python train.py --arch="vgg" --model="multi-label image tagger" --image_size=32 --horizontal_flip=true --depths=[2, 4, 4] --num_labels=250 --lr=0.004 --beta1=0.95 --lr_schedule="linear" --warmup_steps=650 --weight_decay=0.1
Rows from block 6 of a small multi-label image tagger, named by matrix and row number. Each number is 128 + 32 x the weight over its row's rms, rounded and kept within 0 to 255. All counts start at 0. Numbers have three digits each.
After each channel's rows are labels from the 100 images, of 14976, where the channel reaches its highest value: "strongest on" is what is common among them. Only what is clearly more common there than usual is listed. The data: photos with spoken descriptions (Open Images, Localized Narratives). In brackets: how many of the 100.
# conv: 3x3 conv (model.blocks.6.conv.weight, 240x128x3x3, each kernel summed), inputs 64-127

conv.205:147180154119148106123145130129143081163109086137127089087138113059091135094139145103171134091151116104136151118154129147143164082083096192177181151180140126043155147160179106095168138080139154
strongest on: text has "wall" (42); text has "sitting" (33); text has "two" (27)

conv.31:153121104056107188129134175078136124094105111143151087110078165086119131152089088109160095102115090130187143092127154121154099140096129130110142103144164140148164180049086117176131133176162156
strongest on: text has "road" (42); text has "buildings" (27)

conv.177:112088101053134112116138109101123112122149191131075135135077142136142190106097119102085090121176115118162124159137144170131113152125142125157079111116111173149145191148148142121188079113115168
strongest on: text has "wall" (48)

conv.91:135165151048155145149088117132163092144132126138153096155119059103147162134148082111111168140106135117099152157116094168071159083154174027106116083152132171116085145126197137107099141120090110
strongest on: text has "table" (33)

conv.44:101131156075155132115116111139084122128037165175149117182168104140129143195123114128155147089143089110092172073083176133216153141132067048165158136083092140100071109166112171157140140120050119
strongest on: text has "people" (57); text has "sitting" (42)

conv.186:026126143101137170183088179117079156141141166155138093083138139075135137104121082131166049128087144148116114096116086163147129124086150135158122099075039143157125107098119143130148106171109146
strongest on: text has "table" (34)

conv.118:177141158154152105177105109129134130145111151114165109121067188147112099071163136139157071172069144135142103092107112174130175126110133107124109098174164178101164175133115135112089117095097120
strongest on: text has "standing" (56); text has "people" (47); text has "wall" (43); text has "holding" (35)

conv.76:152145149107134103154092143186114146114155144076179100094138146116171093125134132153090131147138123134140074103137098120097108098142085183172200060113117085119102135050148140156143152098108130
strongest on: text has "blurred" (31)

conv.229:125115125162143097160094134130132140140156160116123181148164122140102127169167127131137102123118118117143129126107162085068117102134167123056130088098098125052142075097153110165107097113125074
strongest on: text has "building" (29)

conv.53:116064103169090113098151049116110164102139171143075117112107178106117111133125125156146103111113132189065110087105131143146115139132118126129170179121135120138096205086094104109093088123123124
strongest on: text has "buildings" (28)

conv.43:100131155102107140151078176118109114137152134136163158124148173090107120133150143132114114104142073141109109168197105136107122150136139090112073119121240083094135062111111198069155136124131097
strongest on: text has "road" (31); text has "vehicles" (26)

conv.10:132132151152123114099109156104162114119175125161082091083166187152130072172111153105126093163110102108148124180105127208155166125151141145089132134158096103135148115059117126079116125138201168
strongest on: text has "car" (35); text has "road" (34)

conv.108:141137138119091174144122156096148065136128189115152117098132177154113182133106147112137101174164127175105146080116091142104057113140092111143184146166099163132192169168151119110113153115104142
strongest on: text has "people" (45); text has "buildings" (34)

conv.163:171115142101116055149098136049173119082151121156140150123139082078077139167149087133141094177100145113134082056173165121090137111132183085115108149076144109165129133176113149197124157147100172
strongest on: text has "trees" (81); text has "sky" (78); text has "grass" (26)

conv.228:069158135142153108132124176168158116083158161113147141162191119067121143083137199116115166078144137140070065128084112107130133154131080104119103130183126097122143181077146143150152109112126192
strongest on: text has "lights" (37)

conv.178:158165150161099132179124046125103075139161145115074177132090167115122124148138112106167117172114162064136125101135097129074141155134080143090112086092138117092122112114074048088136087160106102
strongest on: text has "sitting" (35); text has "woman" (32); text has "two" (27)

conv.42:124127148133104116140094136112112144161106123130093203092095097077130140136138154134102131089102134155097105104147104134100138092068157132100111133130110130119088179160074125162188117104129154
strongest on: text has "wall" (45)

conv.197:129130170154133083181144103143183126087116109114186135139104101169124132121129151140151135151096121087118131125096142160112218155134089053129126167072111100175152110055116090123157156088172150
strongest on: text has "sky" (72); text has "buildings" (34); text has "building" (26)

conv.231:142188065095092107104144099147082206175073109134053123121116129152075092123121104120082183170169144117129152151185087121140114153164150126134149130150125116111066122129093082123165112115160121
strongest on: text has "plants" (29)

conv.153:176159075067093111139104072146143118083120131131151084097170150103124119118148157114084135133113132152113121129090148137149173150124114116154157145162163138098132139160145153177102115086147142
strongest on: text has "wall" (41); text has "table" (35)

conv.167:077089125094128137129123149127058164131127124110119165213085084076117141100140127083071125125062191097133131140141130093132106100176117149127118119128096114131140139169073143129076107109084136
strongest on: text has "food" (26)

conv.5:105142168130138134134133134126077124104118124133146118153107146096143162151122101140117094118120097151151141109159146172121144061109113073071038149105164139135158123125117141118115192107147087
strongest on: text has "sitting" (43); text has "wall" (41); text has "table" (38); text has "front" (31)

conv.136:157127101156145108139129152087145130081143155102149093104139111134089139146105109106098114060131099093134091109091157191123139109099123127080141180168194171133165113041104114099126156099129136
strongest on: text has "buildings" (32); text has "road" (29)

conv.109:132141132092085149155137122133138111123124117164014153122109131164108177128142117099142147078115127090086125111164149102152150095120097146111138144137161019110116065141109071152120163132187108
strongest on: text has "grass" (29)

conv.99:168125156121137098134143170129099145117060137114152159073173210125064134112112165097111141150079147103131160133145182170123125167132065072126083160093137127161110155092177126103080180141110091
strongest on: text has "wall" (53); text has "standing" (53)

conv.201:146087138115110157090125126127113090111129077169160177129068100157129188150165111117096104073171074055088158162138082155103139128096083159125103185116121159123156087115131103108095160139139164
strongest on: text has "sky" (69); text has "trees" (62); text has "grass" (31)

conv.195:152161072138114096138123092154115111118145163110180166126144087125176158062145173098182122140083141171126132162110105173097122155117094087191092158147106170094114127114133163105117145093145118
strongest on: text has "standing" (52); text has "wall" (44); text has "holding" (35)

conv.233:137163138112099126137157168118105092107142123112171085103149120082144102083139045127141113091104101126197149101101085117107095151137064116141103133166129057125194085168145108147126163092116068
strongest on: text has "man" (39); text has "holding" (36); text has "woman" (34); text has "wearing" (34)

conv.12:111133145141077159153083168139148153145141120120139108152099120109112112101115099126103144116124148130130123178130118101146112194148135150107118178088153120065141121100090173140125118163191149
strongest on: text has "road" (26)

conv.29:175143124125098128164108172151101147097136082146185062175170165075130113114122128130158094135132130152098087148134143147112142147115144203077159090162109149119104115084085138124150162125182147
strongest on: text has "white" (33); text has "black" (32)

conv.45:152108100129100229139114101122145112104083095095113154140088124119150040100135077124072087143153142112124083143074146109215152102180117157146132178061161197121127112124135078087101197132086084
strongest on: text has "trees" (74); text has "sky" (65)

conv.173:154114103085126119124132099149144154113115152089089171147122146174138134161144124109096134097088104204221113157098092112147086126150104133109104125137137095113170064133129131135096157073110113
strongest on: text has "holding" (36)

conv.157:095128112117130109178114120077101088097112126067079110225139049120139152129123098200108118084188095209149133122092118147154095076188092084154121137113128161184166114127108148140141137139121151
strongest on: text has "lights" (38)

conv.162:121156145115036102152128114118133116058157180140159138063155167151106151103149137147084059104137162123144136065155114185119092096104092105168123125155146144156098108160084122151174073186144080
strongest on: text has "road" (41); text has "building" (26); text has "vehicles" (25)

conv.112:113116142102154131092104078093132134116153139165141158110064082148070087135107118136099137131100111130103145175157229094097069109187117127114168099107133139093121174156126148140125146190131069
strongest on: text has "holding" (45); text has "wall" (42); text has "man" (35); text has "smiling" (29)

conv.26:142166125088070108172072099105089083129126090140081116164107125100117144143133140097125159107201158174151185113119124092116152112100099118179112180188118114157115122160122122079154072143148160
strongest on: text has "road" (36)

conv.216:129137100121159085161149119104137115141130156039105117115127141061156131186161138091114148136113149148101114145107101187196117154161163088132141127135169117166161109140122118123101128126123146
strongest on: text has "trees" (71)

conv.92:117106105125121086124140176143107123199106098124133156104086135121134164112078165146050195152089152073072162062161129078145147123135151158090100140103118101106133177137104177088105110086113161
strongest on: text has "wearing" (34)

conv.9:131140160171135092104164119155081105099119066138088118133184124126161107127175076136099150179209198108087183203062128146208120129075091075134129113131190124141113121104118091152124105119144133
strongest on: text has "sitting" (64); text has "table" (61); text has "wall" (50); text has "chair" (29)

conv.113:123105082174138158115171112166162140069155173112111115100042120125155142109132139096111107086170116151085029127104069107152130157174103114173106095146147135154106096145150130100098104154075139
strongest on: text has "trees" (55); text has "sky" (51); text has "grass" (31)

conv.85:172108105101132023146158131145140055120120063093148107122128177150124115097118091146111098110153117126163178106141115122090153135110175109099144133085139084121121161146139112096087229143115106
strongest on: text has "woman" (38); text has "smiling" (28)

conv.1:145137219158105199128183154123118128148132164127122088094168129118097114173092113154078097119118144142143072134195160111177091102096093109130178135091183141193098152133089129104188079146127164
strongest on: text has "wall" (53)

conv.97:051123107127111177163078140179152109075124138138036094138188120179078142126106092182149127073122132117109139166120094105162198138162137126085098166165109140109138138088161160111131196125163119
strongest on: text has "people" (46)

conv.96:135151099081088092215161138113125044136100136158097195097117147110163122073145108087168113071134135127091086136107118154091166144106099119065145155128092075143137163130142116181077156098146133
strongest on: text has "grass" (26)

conv.0:091121060177132122134149140134149119150174179124153167183177149066045175147117158158153110092152102094159136160103124118158093083141174118118184112127051101118111133089168102076101152101110136
strongest on: text has "building" (27)

conv.171:145129138145169101137103172131092116108114139124121141128141157173086057150164086095108122111132172136110097164155163146061126074086171092114144076159149140167164069167137108163158113089087114
strongest on: text has "wall" (41)

conv.72:118148132138121095136076147117163168158079126153180138152085118120144073132120093183183174126201160077088129194082103101111129066063115150107110135168128115091103067084154131115123139109084192
strongest on: text has "sitting" (36)

conv.49:085149167045189083169136186122113084126148129137164110086088103142164133128122173157159118174160200161143098176156170069159169181143099174079126123122079155127146163110062162123144179103084117
strongest on: text has "wearing" (34)

conv.208:140138094164160106108153158165105110176133164131163105115118181094096141097111080111124118103085127108193154128152076150109131147142155096089109134152103130126110127162158106095117093159168183
strongest on: text has "sky" (51); text has "buildings" (35); text has "right" (28); text has "road" (25)

conv.11:160153170066174101152052093102130132119073123142194100170095128183147134103121128152035140074134125143189132122137122127150134118096095138120128100064110121077128110119156101134171046141072111
strongest on: text has "standing" (60); text has "two" (28)

conv.87:150118163106160126147131072172125109129133090217111123100135077195184114121098154111079168158093104102108122080142123135178143122127118165169084080144125103096136067070089096086138147117103072
strongest on: text has "sky" (69); text has "clouds" (34)

conv.166:067101148090146121095181112082084104173130181096100181156090160131085091115147138043116125099103118152094166155174152129143101170080152122173163049183084099138162127091125087133113127159082127
strongest on: text has "wall" (44)

conv.7:112093139135102120078126171080110189115090169145113124173104172111099158139120101148140143125171113146162147166164189106186099131096128193129150132088137126093127135095148168126122098071108077
strongest on: text has "table" (31)

conv.121:117110114102110145118109140136106069097109144132162107099165127139099118107125136140116141112192107141172151088145084181078114092140107092108124085121124139130117106148054145047160198110102111
strongest on: text has "sitting" (35)

conv.160:116126126107110183063049156125096134167119105141196088159063146109114088092119139135153136118125122147132148122161163132118126155124094139119081102087100099056093095169137122103154088179097104
strongest on: text has "man" (32)

conv.133:148126095089133135127087184128120130102156124065157082113136114120120142162183126098117131113087096063100193126084108142200166154094160129119157186110168121082121043134100134129118172176150149
strongest on: text has "table" (32)

conv.84:166118172125171165130127085115114151104117056077176122130158055125112181144117165094089125107095133094123091147132153195147097113092169114173082119160147151153140170118141151067171162132123130
strongest on: text has "man" (28)

conv.120:114121110106146125119176112156166096124081108110160061138067117146098161178060171104134129143195119148172133101149215071122145182121090080096111151073119092119105119171116150130160141117102138
strongest on: text has "grass" (52)

conv.230:106096169124074075107070117143076047112054104154121192073130068116112129165088101181168140129149150097147095104157175117125117140110108114130035160146133143125112108128133135102161098153187165
strongest on: text has "holding" (44); text has "person" (40); text has "man" (37); text has "wearing" (29)

conv.209:154110105149156174096139139099045162108115101172072137149111151141090105149136091127159128087160093119134135133177122121106059125078196147170150191118148094145144113133068163102109174144195133
strongest on: text has "man" (29)

conv.239:119172165178117123151125130152144157124065076100167134141113167192125193115134145130114104057111121074120093115143100131154138088195163105108131091129106116154080102085146086113185155049174095
strongest on: text has "building" (25)

conv.165:103168181148104155162166130161123116097044113120140093085101126097160141135155112099143147109111128051193107126145115179095132116158144096107094128157166125112116177139120110133099108114099114
strongest on: text has "wall" (42); text has "holding" (41); text has "wearing" (29); text has "woman" (27)

conv.36:153107171084102173133082098131097108124111135160102122055164145141095144144116154177178135122173183154160108097137117143198138133065189144187091155117152111160158135101132136131153075107139096
strongest on: text has "standing" (47)

conv.71:102169112120200112100115148101142099108127116110113119207149077100115114096121119149133172087084144139156088138141090163116097153167133083083134109086103092111211110111196158139127084144123117
strongest on: text has "lights" (61)

conv.122:122155127128106080128102167093056127115131188123151122154164062154163141153136188177162112111167168174162101053129105181109146127124186138138138137172128161137047138128126154111137081176131060
strongest on: text has "table" (32)

conv.54:164084102148206155130113147171125085094148144149099133118163156155152131177131088155079097114099126094088153174103138074087064127112119083109139111102121145168137178123147148094136099092121140
strongest on: text has "holding" (42); text has "sitting" (37)

conv.192:130132158170121193132131137127174072079131132107044123126107148114128107138139151115142090129131075130114126168105100110147107106155124121110104195091184142156085113111217127140138059125082185
strongest on: text has "trees" (63); text has "sky" (57)

conv.130:144106106130159152093087078101111160123136132144116141141151132101109107124143122149159121146117036137086154083109130147105129114064140139145156115101159091128104143139119093155119149130192147
strongest on: text has "black" (34); text has "white" (32)

conv.172:088127121108106159182085108126100149173141134129082132092170126133153109075126068179107150098104190103163144115156098033058109104164083127130095137121118100135168145127104170136110112171142171
strongest on: text has "road" (40); text has "grass" (33); text has "car" (29); text has "vehicles" (25)

conv.227:072138054095142107129170101137160085152112103148096154110161129113096077147184082116153150092065164136149164096133134138197150096137101111163108126113103079080188158148091175129124088126104169
strongest on: text has "wall" (64); text has "people" (51); text has "chairs" (47); text has "sitting" (47)

conv.80:155088138116181074100136147124142158110058065070136092132118155180169094131124148197061105179140099142173152071123138164157182126128118138144164134092134137158149167138126121110099119103183113
strongest on: text has "people" (45); text has "wall" (44); text has "sitting" (36); text has "holding" (35)

conv.56:123123117139133086095129126168092147117119098142106078110081119101146124124180050181127168054161174155125149182162122123130168187151200099175061125153148139160131076105127117073158141114107103
strongest on: text has "table" (48); text has "wall" (44); text has "sitting" (33)

conv.190:109152124116103135148193087104168074146054107128147143121080136104125168136125149117171186106192119083130161083071168122190107111086071104117076084178070087075081109159057124093131130129148158
strongest on: text has "sky" (62); text has "trees" (58); text has "buildings" (35); text has "plants" (25)

conv.128:186145126125126136150102120058127106154174141153118141099052112112125107164166150143125144127037200131112086100087098134174200156084191076090089143163128116144153056127122140154110096082140134
strongest on: text has "grass" (27)

conv.40:093130108168133117149140095141096159109114111107115086129168133146075163045096130085110097116124159154108127172074141135170144153133201167077116165088130147134180092064138133066153096125120094
strongest on: text has "trees" (77); text has "plants" (30)

conv.215:141220085180117110104216169077131156114116055101104147171141157073070126150120152156116117123095172186101141124095077131173143106101147168118213143138139093124158166115122167104075111137144117
strongest on: text has "man" (40); text has "wearing" (37); text has "holding" (36); text has "smiling" (30)

conv.39:151136087119168112084167099154089061081113171148079104139073130146144155127150136129089173173071134140140110120136105148140155127088114122108128120123154103118124048125123159164142100109098179
strongest on: text has "food" (39); text has "table" (34)

conv.32:127161159179121133143091112118128105087113099111128132086192104112131148116104129138111171134210146101084148122099144183036169121105153102134112152133154078094121124131155135078102113145117139
strongest on: text has "buildings" (32); text has "lights" (27)

conv.101:102138153188105136134139137090134175138202070134112117108132152116168103163122112134076170092139189171085096098134129125103165130097142158096041132131134168086178185117083178141157131103132109
strongest on: text has "road" (55); text has "car" (29)

conv.102:187132133111132097148086128173068110142050140122088071178163174084121148068109135102089150148119128122121137126112166149103104113110113134081136115073175106110101142098122111158125119108160170
strongest on: text has "standing" (52); text has "holding" (38); text has "wearing" (29); text has "two" (27)

conv.149:165187096118134129130110108127145158066097071128132192110113170189105157129186167079103092122172145120141122124132073147083138090126109160118178128119116108139177101125111155128165116095131185
strongest on: text has "grass" (25)