From a checkpoint of a small multi-label image tagger.
Training: soap at rate 0.004, 21900 steps.
Data: trained on photos with spoken descriptions (Open Images, Localized Narratives), 101725 training examples.
Rows from block 6, named by matrix and row number. Each number is 128 + 24 x the weight over the matrix's rms, rounded and kept within 0 to 255. All counts start at 0.
# conv: 3x3 conv (model.blocks.6.conv.weight, 240x128x3x3), inputs 56-63, a 3x3 kernel for each
conv.158 [106 133 120 125 136 135 146 137 127 150 136 133 136 126 118 161 130 187 157 138 121 134 136 123 139 155 169 112 132  66 107 141 101 137 124 137  88  86 105 155 140  97 155 144 114 152 142 127 118 143 171 142 133  86 107 155 139 144 117 160 104 164 137 143 141 144 131 167 120 139 103 131]
conv.159 [147 154 178 138 154 114 110 120 104 130 124 115 141 156 120 127 138 132 102 137 150 114 194 151  96 119 115 147 136 125 161 107 159 155 160 144 121 175 175  84 124 119 147 146 130 119 121 161  66 123 128 131 109 108 124 119 143 139 128 184 142 133 130 132 159 127 151 122 124 112 166  88]
conv.160 [166  91 128 118 135 102 100 119 125 150 125 146 147 132  85  93 149 122 131 193 141 118 130 141 135  65 135 129 126 124 117 119 126 135  82  90 163 120 105 111  83 130 132 114 103  50 137 106 133  94 108 157 104 124  82 163 218  97 143 172 121 150 166 174 136 141 136 173 129 125 109 103]
conv.161 [170 161 135 151 160 154  73 109 140 104 109 120 132 154 128 124 124 126 141 124 126 106 116 126 156  74 137 146 150 160 138 120 130 110 130  98 107 167 128  82 114  86 101 122 126 142 125  87 122 161 132 157 100 119 141 141 130 127 115 164 110 147 147 111  99 117 129 111 112 145 117 111]
conv.162 [106 108 129 154 132 153 182 128 153 106 152 142 137 101 106 125 115 104 124 110 108 141 104 145 157 140 128  96 114 147 138 134 102 124 140 144 138 113  87 101 114  87  91 129 110  67 117 156 110 107 127 160 100 172 154 153 137 124 130 165 142 114 159  97 108 131 116 137 155  92 106 100]
conv.163 [176 172 143 124 153 102 108  99 142 119 111 149 145 106 129 142 152 122 148 104  98 130  94 115 158 117 172 137 129 140 110 123 141 111 156  73 141 157  57 137 116  70 163 108  85  90 106 129 116 117 108 109 162 124 112 163 153  86 137 131 110 144 103 136 111 128 118 104 103 112 105 140]
conv.164 [139  82  88 116 105 133 150 141 156 121 105 109 111 145 118  80 125 120 108 135 105 129 130 119 115 113 126 139 133 161 126 118 121 169 117 152 120 108  90 110 150 149 153 112 176 121 141 122 141  81 120 119  94 140 132 126 101  94 103 130 141  95  94  91 119 115 129 125 137 149 115 134]
conv.165 [120 161 150 111 119  81 147 128 112 123  78 112 136  79 124 139  78 120 117 146 178 125 124 123  98 119 168 102 165 116 143 173 123 128 129 135 118 139 148 127 142 137 126 146 157 178  71 110 209 100 137 184   0 120 193  86  74 140 158  94 164 154 136 181 123 136 117 154 185 186 104 116]
conv.166 [140 155 133  90  91 137  90 118 119 154 118 135 123 114 122 120 148 154 142 129 161 110 116 113 121  76 114 128  97 164 168 164 131 117 118  96 131 120 123 143 123 143 152 110 129 124 193 160 123 161 147 140 120 147 115 114 186 122 151 135 146 162  99 116 115 127 112 157 155 128 130 140]
conv.167 [106 169 105 136  80 139  63 115 150 147 113  94 147 152 150 113 132  84 112 111 122 127 148 148 112 118 110 116 113 162 130 135 119  86 123  82  84 134 121 136 151 114 153 132 154 121 136 138 112 130 132 144 123 155 146 132 165 140 124 134 147 119 106 127  99  91 132 155 122 134 111 161]
conv.168 [126 114 133 163 173 159 134 120  96 124 159  84  78 119 107 138 147 138 102  86 173 135 112 169  81  94 165  93 125  89 108 126  94 145 168 137  81 120 150  96 135 116 110 149 134 114 140 135 119 170  92  99  97 179 168 145 143 121 143 140 155 130 140  98 150  97 172 117 103 139 128 147]
conv.169 [142 166  96  72 126  88 178 149 151 128 128 110 139  89 120 115 110 132  95 122 165  77 132 111 147 120  79 129  85 138 145 117 108 133 127 134 137 167 144  99 151 140  82 140 125 125 108  98 145 120 103 158  97 152 140 122 125 147 157 103 119 121  96 148 140 126 132 120 130 135 136 105]
conv.170 [141 128 161 119 129 122  93 114 169 108 136  94 127 123 168 139 139 138 156  84 118 119 142 191 117 153 157 104 136 135 107 103 135 121 126  86 108 132  95 137 133 116 146 106 138 147 102 125 136 147 125 153 104 117 111 140 111 156 130 118  99 132 129 138 173 131 117  97 143 147 125 159]
conv.171 [137 128 116  98 105 143  96 115 125 134 149 127  92 133 131 143 116  99 107 121 122 121 160 108  95  99 124 129  96 149 121  87  84 147 143 127 131 130 117 123 125 106  89 117 124 119 101 111 168  81 183 107 164 107 123 112 175 117 156 117 106 158 139 163 120 128 102 113 105 114 118 117]
conv.172 [125 163 101 138 105 116  72 113 163 139 109 121 125 114  76 115 104 131  78 151 100 140 115 162 140 132 155 169  97 155 168 141 176 172 164 147 137 126 150 117 118 144 109 130 107 119 115 151 154  87 123 131 177 122 136 142 186 123 128 140 133 119  91 106  63 141 164 109 128 124 113 124]
conv.173 [127 104 171 122 129 143 138 145 155 118 135 113 115 123  44 141 124 110 121  90 117 136  87  92 124 147 156  74 126 129  70 153 227 117 178 159 165  94 128 127 149 119 137 148 168 105 114 182 122 113 130 119 104 121 152 105  82 109 116 172 133 151 141 135 134 110  69 149 142 125 143 188]
conv.174 [160 114 126 121 133 113 155 120 146  88 104 126 125 131 113 140 100 120 133 135 119 167 148 108 112  91 137 158 117 141 149 162 149 170 199 181 144  92  68 130 128 137 117 147 147 121 132 131 107  99  90 117 125 107 118 133 106 158 123 153 130 139 103 121 130 126 132 143 140 170  90 136]
conv.175 [144 142 136 153 126 160 126 125 139 110 135 143  83 124  78 155 124 144  44 126 148 136 148 138 152  95 195 111 131 124 119 121 138 156 129 170 149 157 110 109 147  99 137 138 132 156 126  94  95  84 122 118 110 137 152 148 141 150 135 157 119 112 116 168 187 135 123 112 135  75 124 124]
conv.176 [110  92 140 144 116 149 126 150 149 123 109 133 124 120 130 113 175 132 160 146 135 153 128 118  95 111 100 165 136 142 193 146 173  97 128 137 111 148 128 108 152 123  96  98 103 107 140 102 142 145 143 123  98 122 134 138 117 125 137  95  72 158 121 130 128  81 117 133 125 110 124 121]
conv.177 [129 125 121 104  88 157  80 107  96 144 161  90 132 137 133 135 153 112 155 124 175 155 135 136 141 110 135 132 124 133  90 118 130 157 129 135  96 152 135 150 126 113 112  89 134 116 155 171 100 123 156 165 175 133 114 141 131 137  98 122  86 151 110 109 130 128 138 166 136 110 146 131]
conv.178 [134 140 170 124 137 137 130  65 187 138 139 162 137 157 125 128  75  92 133 149 106 125 132 137 160 170 141 136 127 104 124 134 151 133 104 100 156 137 132 125 112 115 113 156 173 162 147 149 192 179 123 115  58 131 135 139 128 107 104 103 158 155 107 160  83 142 126 106 117 120 112 138]
conv.179 [147 152 131  78 125 108 129 132 129 130 147 120 174 144 137 148  96 106 119 156 122 106 145 150 145 132 156 172 144 126  91 144 127 111 178  74 159 120 122  90 149 205 105 172 176 135 167  95  99 122 111 133 168 138 121 108 132 134 112 128 129 116 132 132 147 137 128 118 132 113 184 143]
conv.180 [172 137 119 137 151 105 158 153 148 138 147 145 122 132 121 152 141  80 104 120 139 114 117 152  93 117 189 111  95 126 143 152 166 150 183  92 138  97  96 134 125  83 175 117 123 111  89 129 134 143 125 118 111 120 104 127 133 102  95 141 136 151 156 136  97 138 137  89 104 124 146 170]
conv.181 [125 106 148 124 136 126 120 111 112 132 142 155 132 117 160  93  99  95 117 148 135 180 121  97  99  86  81 123 107  94 108 131  77 129 143 116 158 143 105 118 166 121 129 101 100 129 141 170 142 144 126 114 125 115  81 110 135 110 147 126 122 136 185 136 112 106 171 136 114  91 176 111]
conv.182 [154 137 189 119 155 134  95 103 139 113 140  91 140 129  91 114  85 138 115  83 118 109 133 119 117 148 159 126 146 126 101 108 131 109 126 133 140 145 130 136 156 142 120  84  98 125 126 109 174 114 139 133 151 110 105 108 107 121 132 130 139  98 130 115 115 164 133 140 145 105 123 140]
conv.183 [113 132  80 117 111 126 137 120 122 124 122 125 155 122 161 117 114 120 119 120 109 113 115 123 111 133 110 108 132 123 113 102 119 100  87  88 153 131 179 121 141 115 125 152 158 121 118 128 130 108 144 207 160  60  98 130 154 126 141 128 101 126  96 124 143 141 123 118 141 102  97 118]
conv.184 [125 111 129 115 142 111 152 189  92 114 120 105 129 173 106 143  97 124 140 109 108 142 153 193 139 128 152  96  89 101  79  99 119 152 152 156 147 110 111 138 116 174 147 106 135 135 117 140 154 132 123 144 154 125 152 142 124 143 128 112 115 115 135 137 133 131 142 150 152 115 124 140]
conv.185 [131 170 122 121 126 146 119 123 129 127 136 114 114 149 134 185 139 119 128 139 172 103 133 133 128  71 139 125 114  84 125 176 143  65 128 118 148 122 126 141 138  85 135 155 114 141  93  97 152 123 111 141 121 161 135  46 109 117 136 155 135 114 146 127 108 135  96 136  84 131  96  99]
conv.186 [103 110 109 121 148 157 120 168 134 153  98 115 126 158  77 101 170 164 125 117 108 149 135 127 160 117 124 112 148 122 126 104 102 140 103 114 143 140  96 123 104 116 121 153 145 196 131 154 185 130 143 140 149 138 116 127 150 105  87 126 141 130 147 112 107 150  84 125  95 121 139 117]
conv.187 [135 134 176  99 132 127 102  92 159  82 147 108 153 109 167  73 104 104 126 124  80 150 192  80 150 123 105 124  76 137 113 173 142 153  86 113 107 105  76 107 145 114 128 129 138 160  92 158 138  91 121 147 146 114 120 118 138 120 137 145 125 138 163 123 162 183 132 130 135 104 115 121]
conv.188 [175 127 144 137 128 152 109 147 161 141  93 133 121 110 160 122 117  84 124  79 115 208 149 137 173  85 127 141 112 129 145 118 138  97 152 101 118 143 112  72 124 112  82 128 171 153 147 132 108 183 133 122 131 127 132 100 145 104  69 100 119 110 120 134 143 138 143 117 186  69 129  80]
conv.189 [101 123 204 147 130 108 150 120 146  95 148 141 114 132 133 178 126 132 144 160 155 146 136 128 101 120  89  83 101 179 102 133 139 122 117 123 116 119 153 187 117 107 150 153  99  93 102 152 112 100 137 137  99 130  90 140 134 175  86  82 113  96 137 166 139 135 127 178 133 154 124 134]
conv.190 [ 91 114 125 160  81  91  73 145 138 115 107 116 132 113  96 101 117  98 172 108 111 106 158 144 143 119 148 129 118 120 117 145 135 104  62  77  73 151  91 127 148 155 128 132 159 116 105 119 117 114 171 111  95 129 141 149 131 150 175 116 110 102 136 128  88 127 140 133 114 185 125  91]
conv.191 [133 117 118 129 105 125 145 127 142 142 153 116 146 122 119 117 113 145 133  81 158 140 156 175 103 126 110 119 163 142  83 112 120 173  95 152 127 155 125 129 150 117 180 113 112 129 105 144 152 117 140 129 116 106 153 134 126 158 121 129 153 136  97 106 138 133 132 140 174  90 120  78]
conv.192 [106 123  97 140 146 134  95 138 146 125 140  96 103 124 133 116 140 112 178 167 119 148 154 133 117 170 170 167 134 121 186 141 175 113 126 105 124  96 152 114 140 157 135 117 150 155 144 106 112 112 128  94 168 139 137 134 113 145 145 112 148  79 155  98 133 104 172 150 158 136 172 187]
conv.193 [147  66 100 122 111 119  94 165 170 136 125 141 116 133 135 146 156 131 113 125 144 151 109 100 162 165 121 106 129 109 108 115 134 129 131 167 147 104 146 158 137 119 113 140 156  90 178 183 130 142  90 133 112 103 123 108 152  96 126 110 145  89 134 125 119  86 145 108 105  91 106 113]
conv.194 [140 124 110 124 116 122 102 183 119  84  89 126 158 119 102 137 137 144 132  98 148 117 123 135 134 129  93 105 150  78 161 127 167 171 182 162 141 185 114 117 132 128 134 133 135 118 124  96 122  94  73 151  88 151 105 112 107  98 131 132 147 153 159  81  99 137 163 142 111 116 135 138]
conv.195 [113 131 140 102 113 137 106 118 124 193 133 150 126 123 131 147 108 157 111 121 111  97 120 137 151 149 133 139 145 142 104 161 154 156 153 151 130 107 149 144 124 120 143 142 164  90 159  86 143 156 144 125 134 101 148 140 190 110 146 129 103  97  70 148 148 161 116 141 124 126 142 116]
conv.196 [152 139 118 117 150 129 174 126 168 126 138 130 142 104 152 141 139 135 146  91 133 130 111 120 123  69 130 174 137 136 136 144  86 159  76 130 149 161 126 164 172 195 159 104 129 106 132 122 109 156  89 103 142 125  87 125 120 133 163 124 145  88  94 161 124 173 109 109 138  99 131 111]
conv.197 [103 152  98 135 111 126 158  35 164 138 145 114 125  98 121  82 129 119  97 125 124  80 128 147 197 146 124 121 140 147 101 153 114 145 112  89 150 109 119 175 104  96 153 128 113 103  80 121 115 123 121 123 110 105 157 143  81 114 130 119  97 144 102  98 132 154 107 110 110  96 111 115]
conv.198 [100 147 143 127 172  98 196 152 150 109 129 125 120 110 149 119 121 187 161 141 110 138 173 147 154 152 111 127 111 142 145 121 196 110 137 173 111 157 182  94 135 137 151 133 127 101 155 142 119 124 154 122 127 167 125 120 113 136 124 156 114  98 132  83 126 122  69  95 121 125 167  92]
conv.199 [151 151  92 157 149 134  54 151 185 113 153  89 137 153 128 146 153 148 159 149 123 102 127 147 142 168 153  90  98 138 145 147  65 124 120 137 142 149 152 125 131 162 124 109 129 187 121 145 154  89 133 124 134 123 140 114 115 122 109 113 138 136 133 108 119 180 148 110 148  85  88  89]
conv.200 [ 83 115 147 125 123  95 139  78 104 125 143 120 166 117 123 150 101 186 141 129 146 132 123 182 144 115 123 144  98 152  97  73 151 125  67 117 103  65 171 100 123 215 126 154 195  74 154 118 115 148  97 151  66 147 150 138  95 133 135 140 146 191  99 110 142 145 119  93 146 116 171 156]
conv.201 [141 131 137 104 115 154 116 159 133  98  86  78 114 145 104 126 106  68 145  88 113 105 129 149 148 122 124 100 110 104  43 104 109 133  93  89 132 130 143  84 125 160 118 157 156 165 131 119 129 123 128 136 107 109 151 134 106 141 131 110 143 157 107 138 107  79 125 127 153 130 153 158]
conv.202 [114 116 153 153 116 140  89 117 132 137 114 101 123  95 107 151 153 115 133 114 124 146 125 125 137 112  97 170 129 108 153 131 119  92 128  82  76 143 121 144 134 110 114 130 103  94 116 174  99 147 135 117 124 157 126 134 133 149 138 111 107 139 143 117 142 124 114 130 145 147 124 107]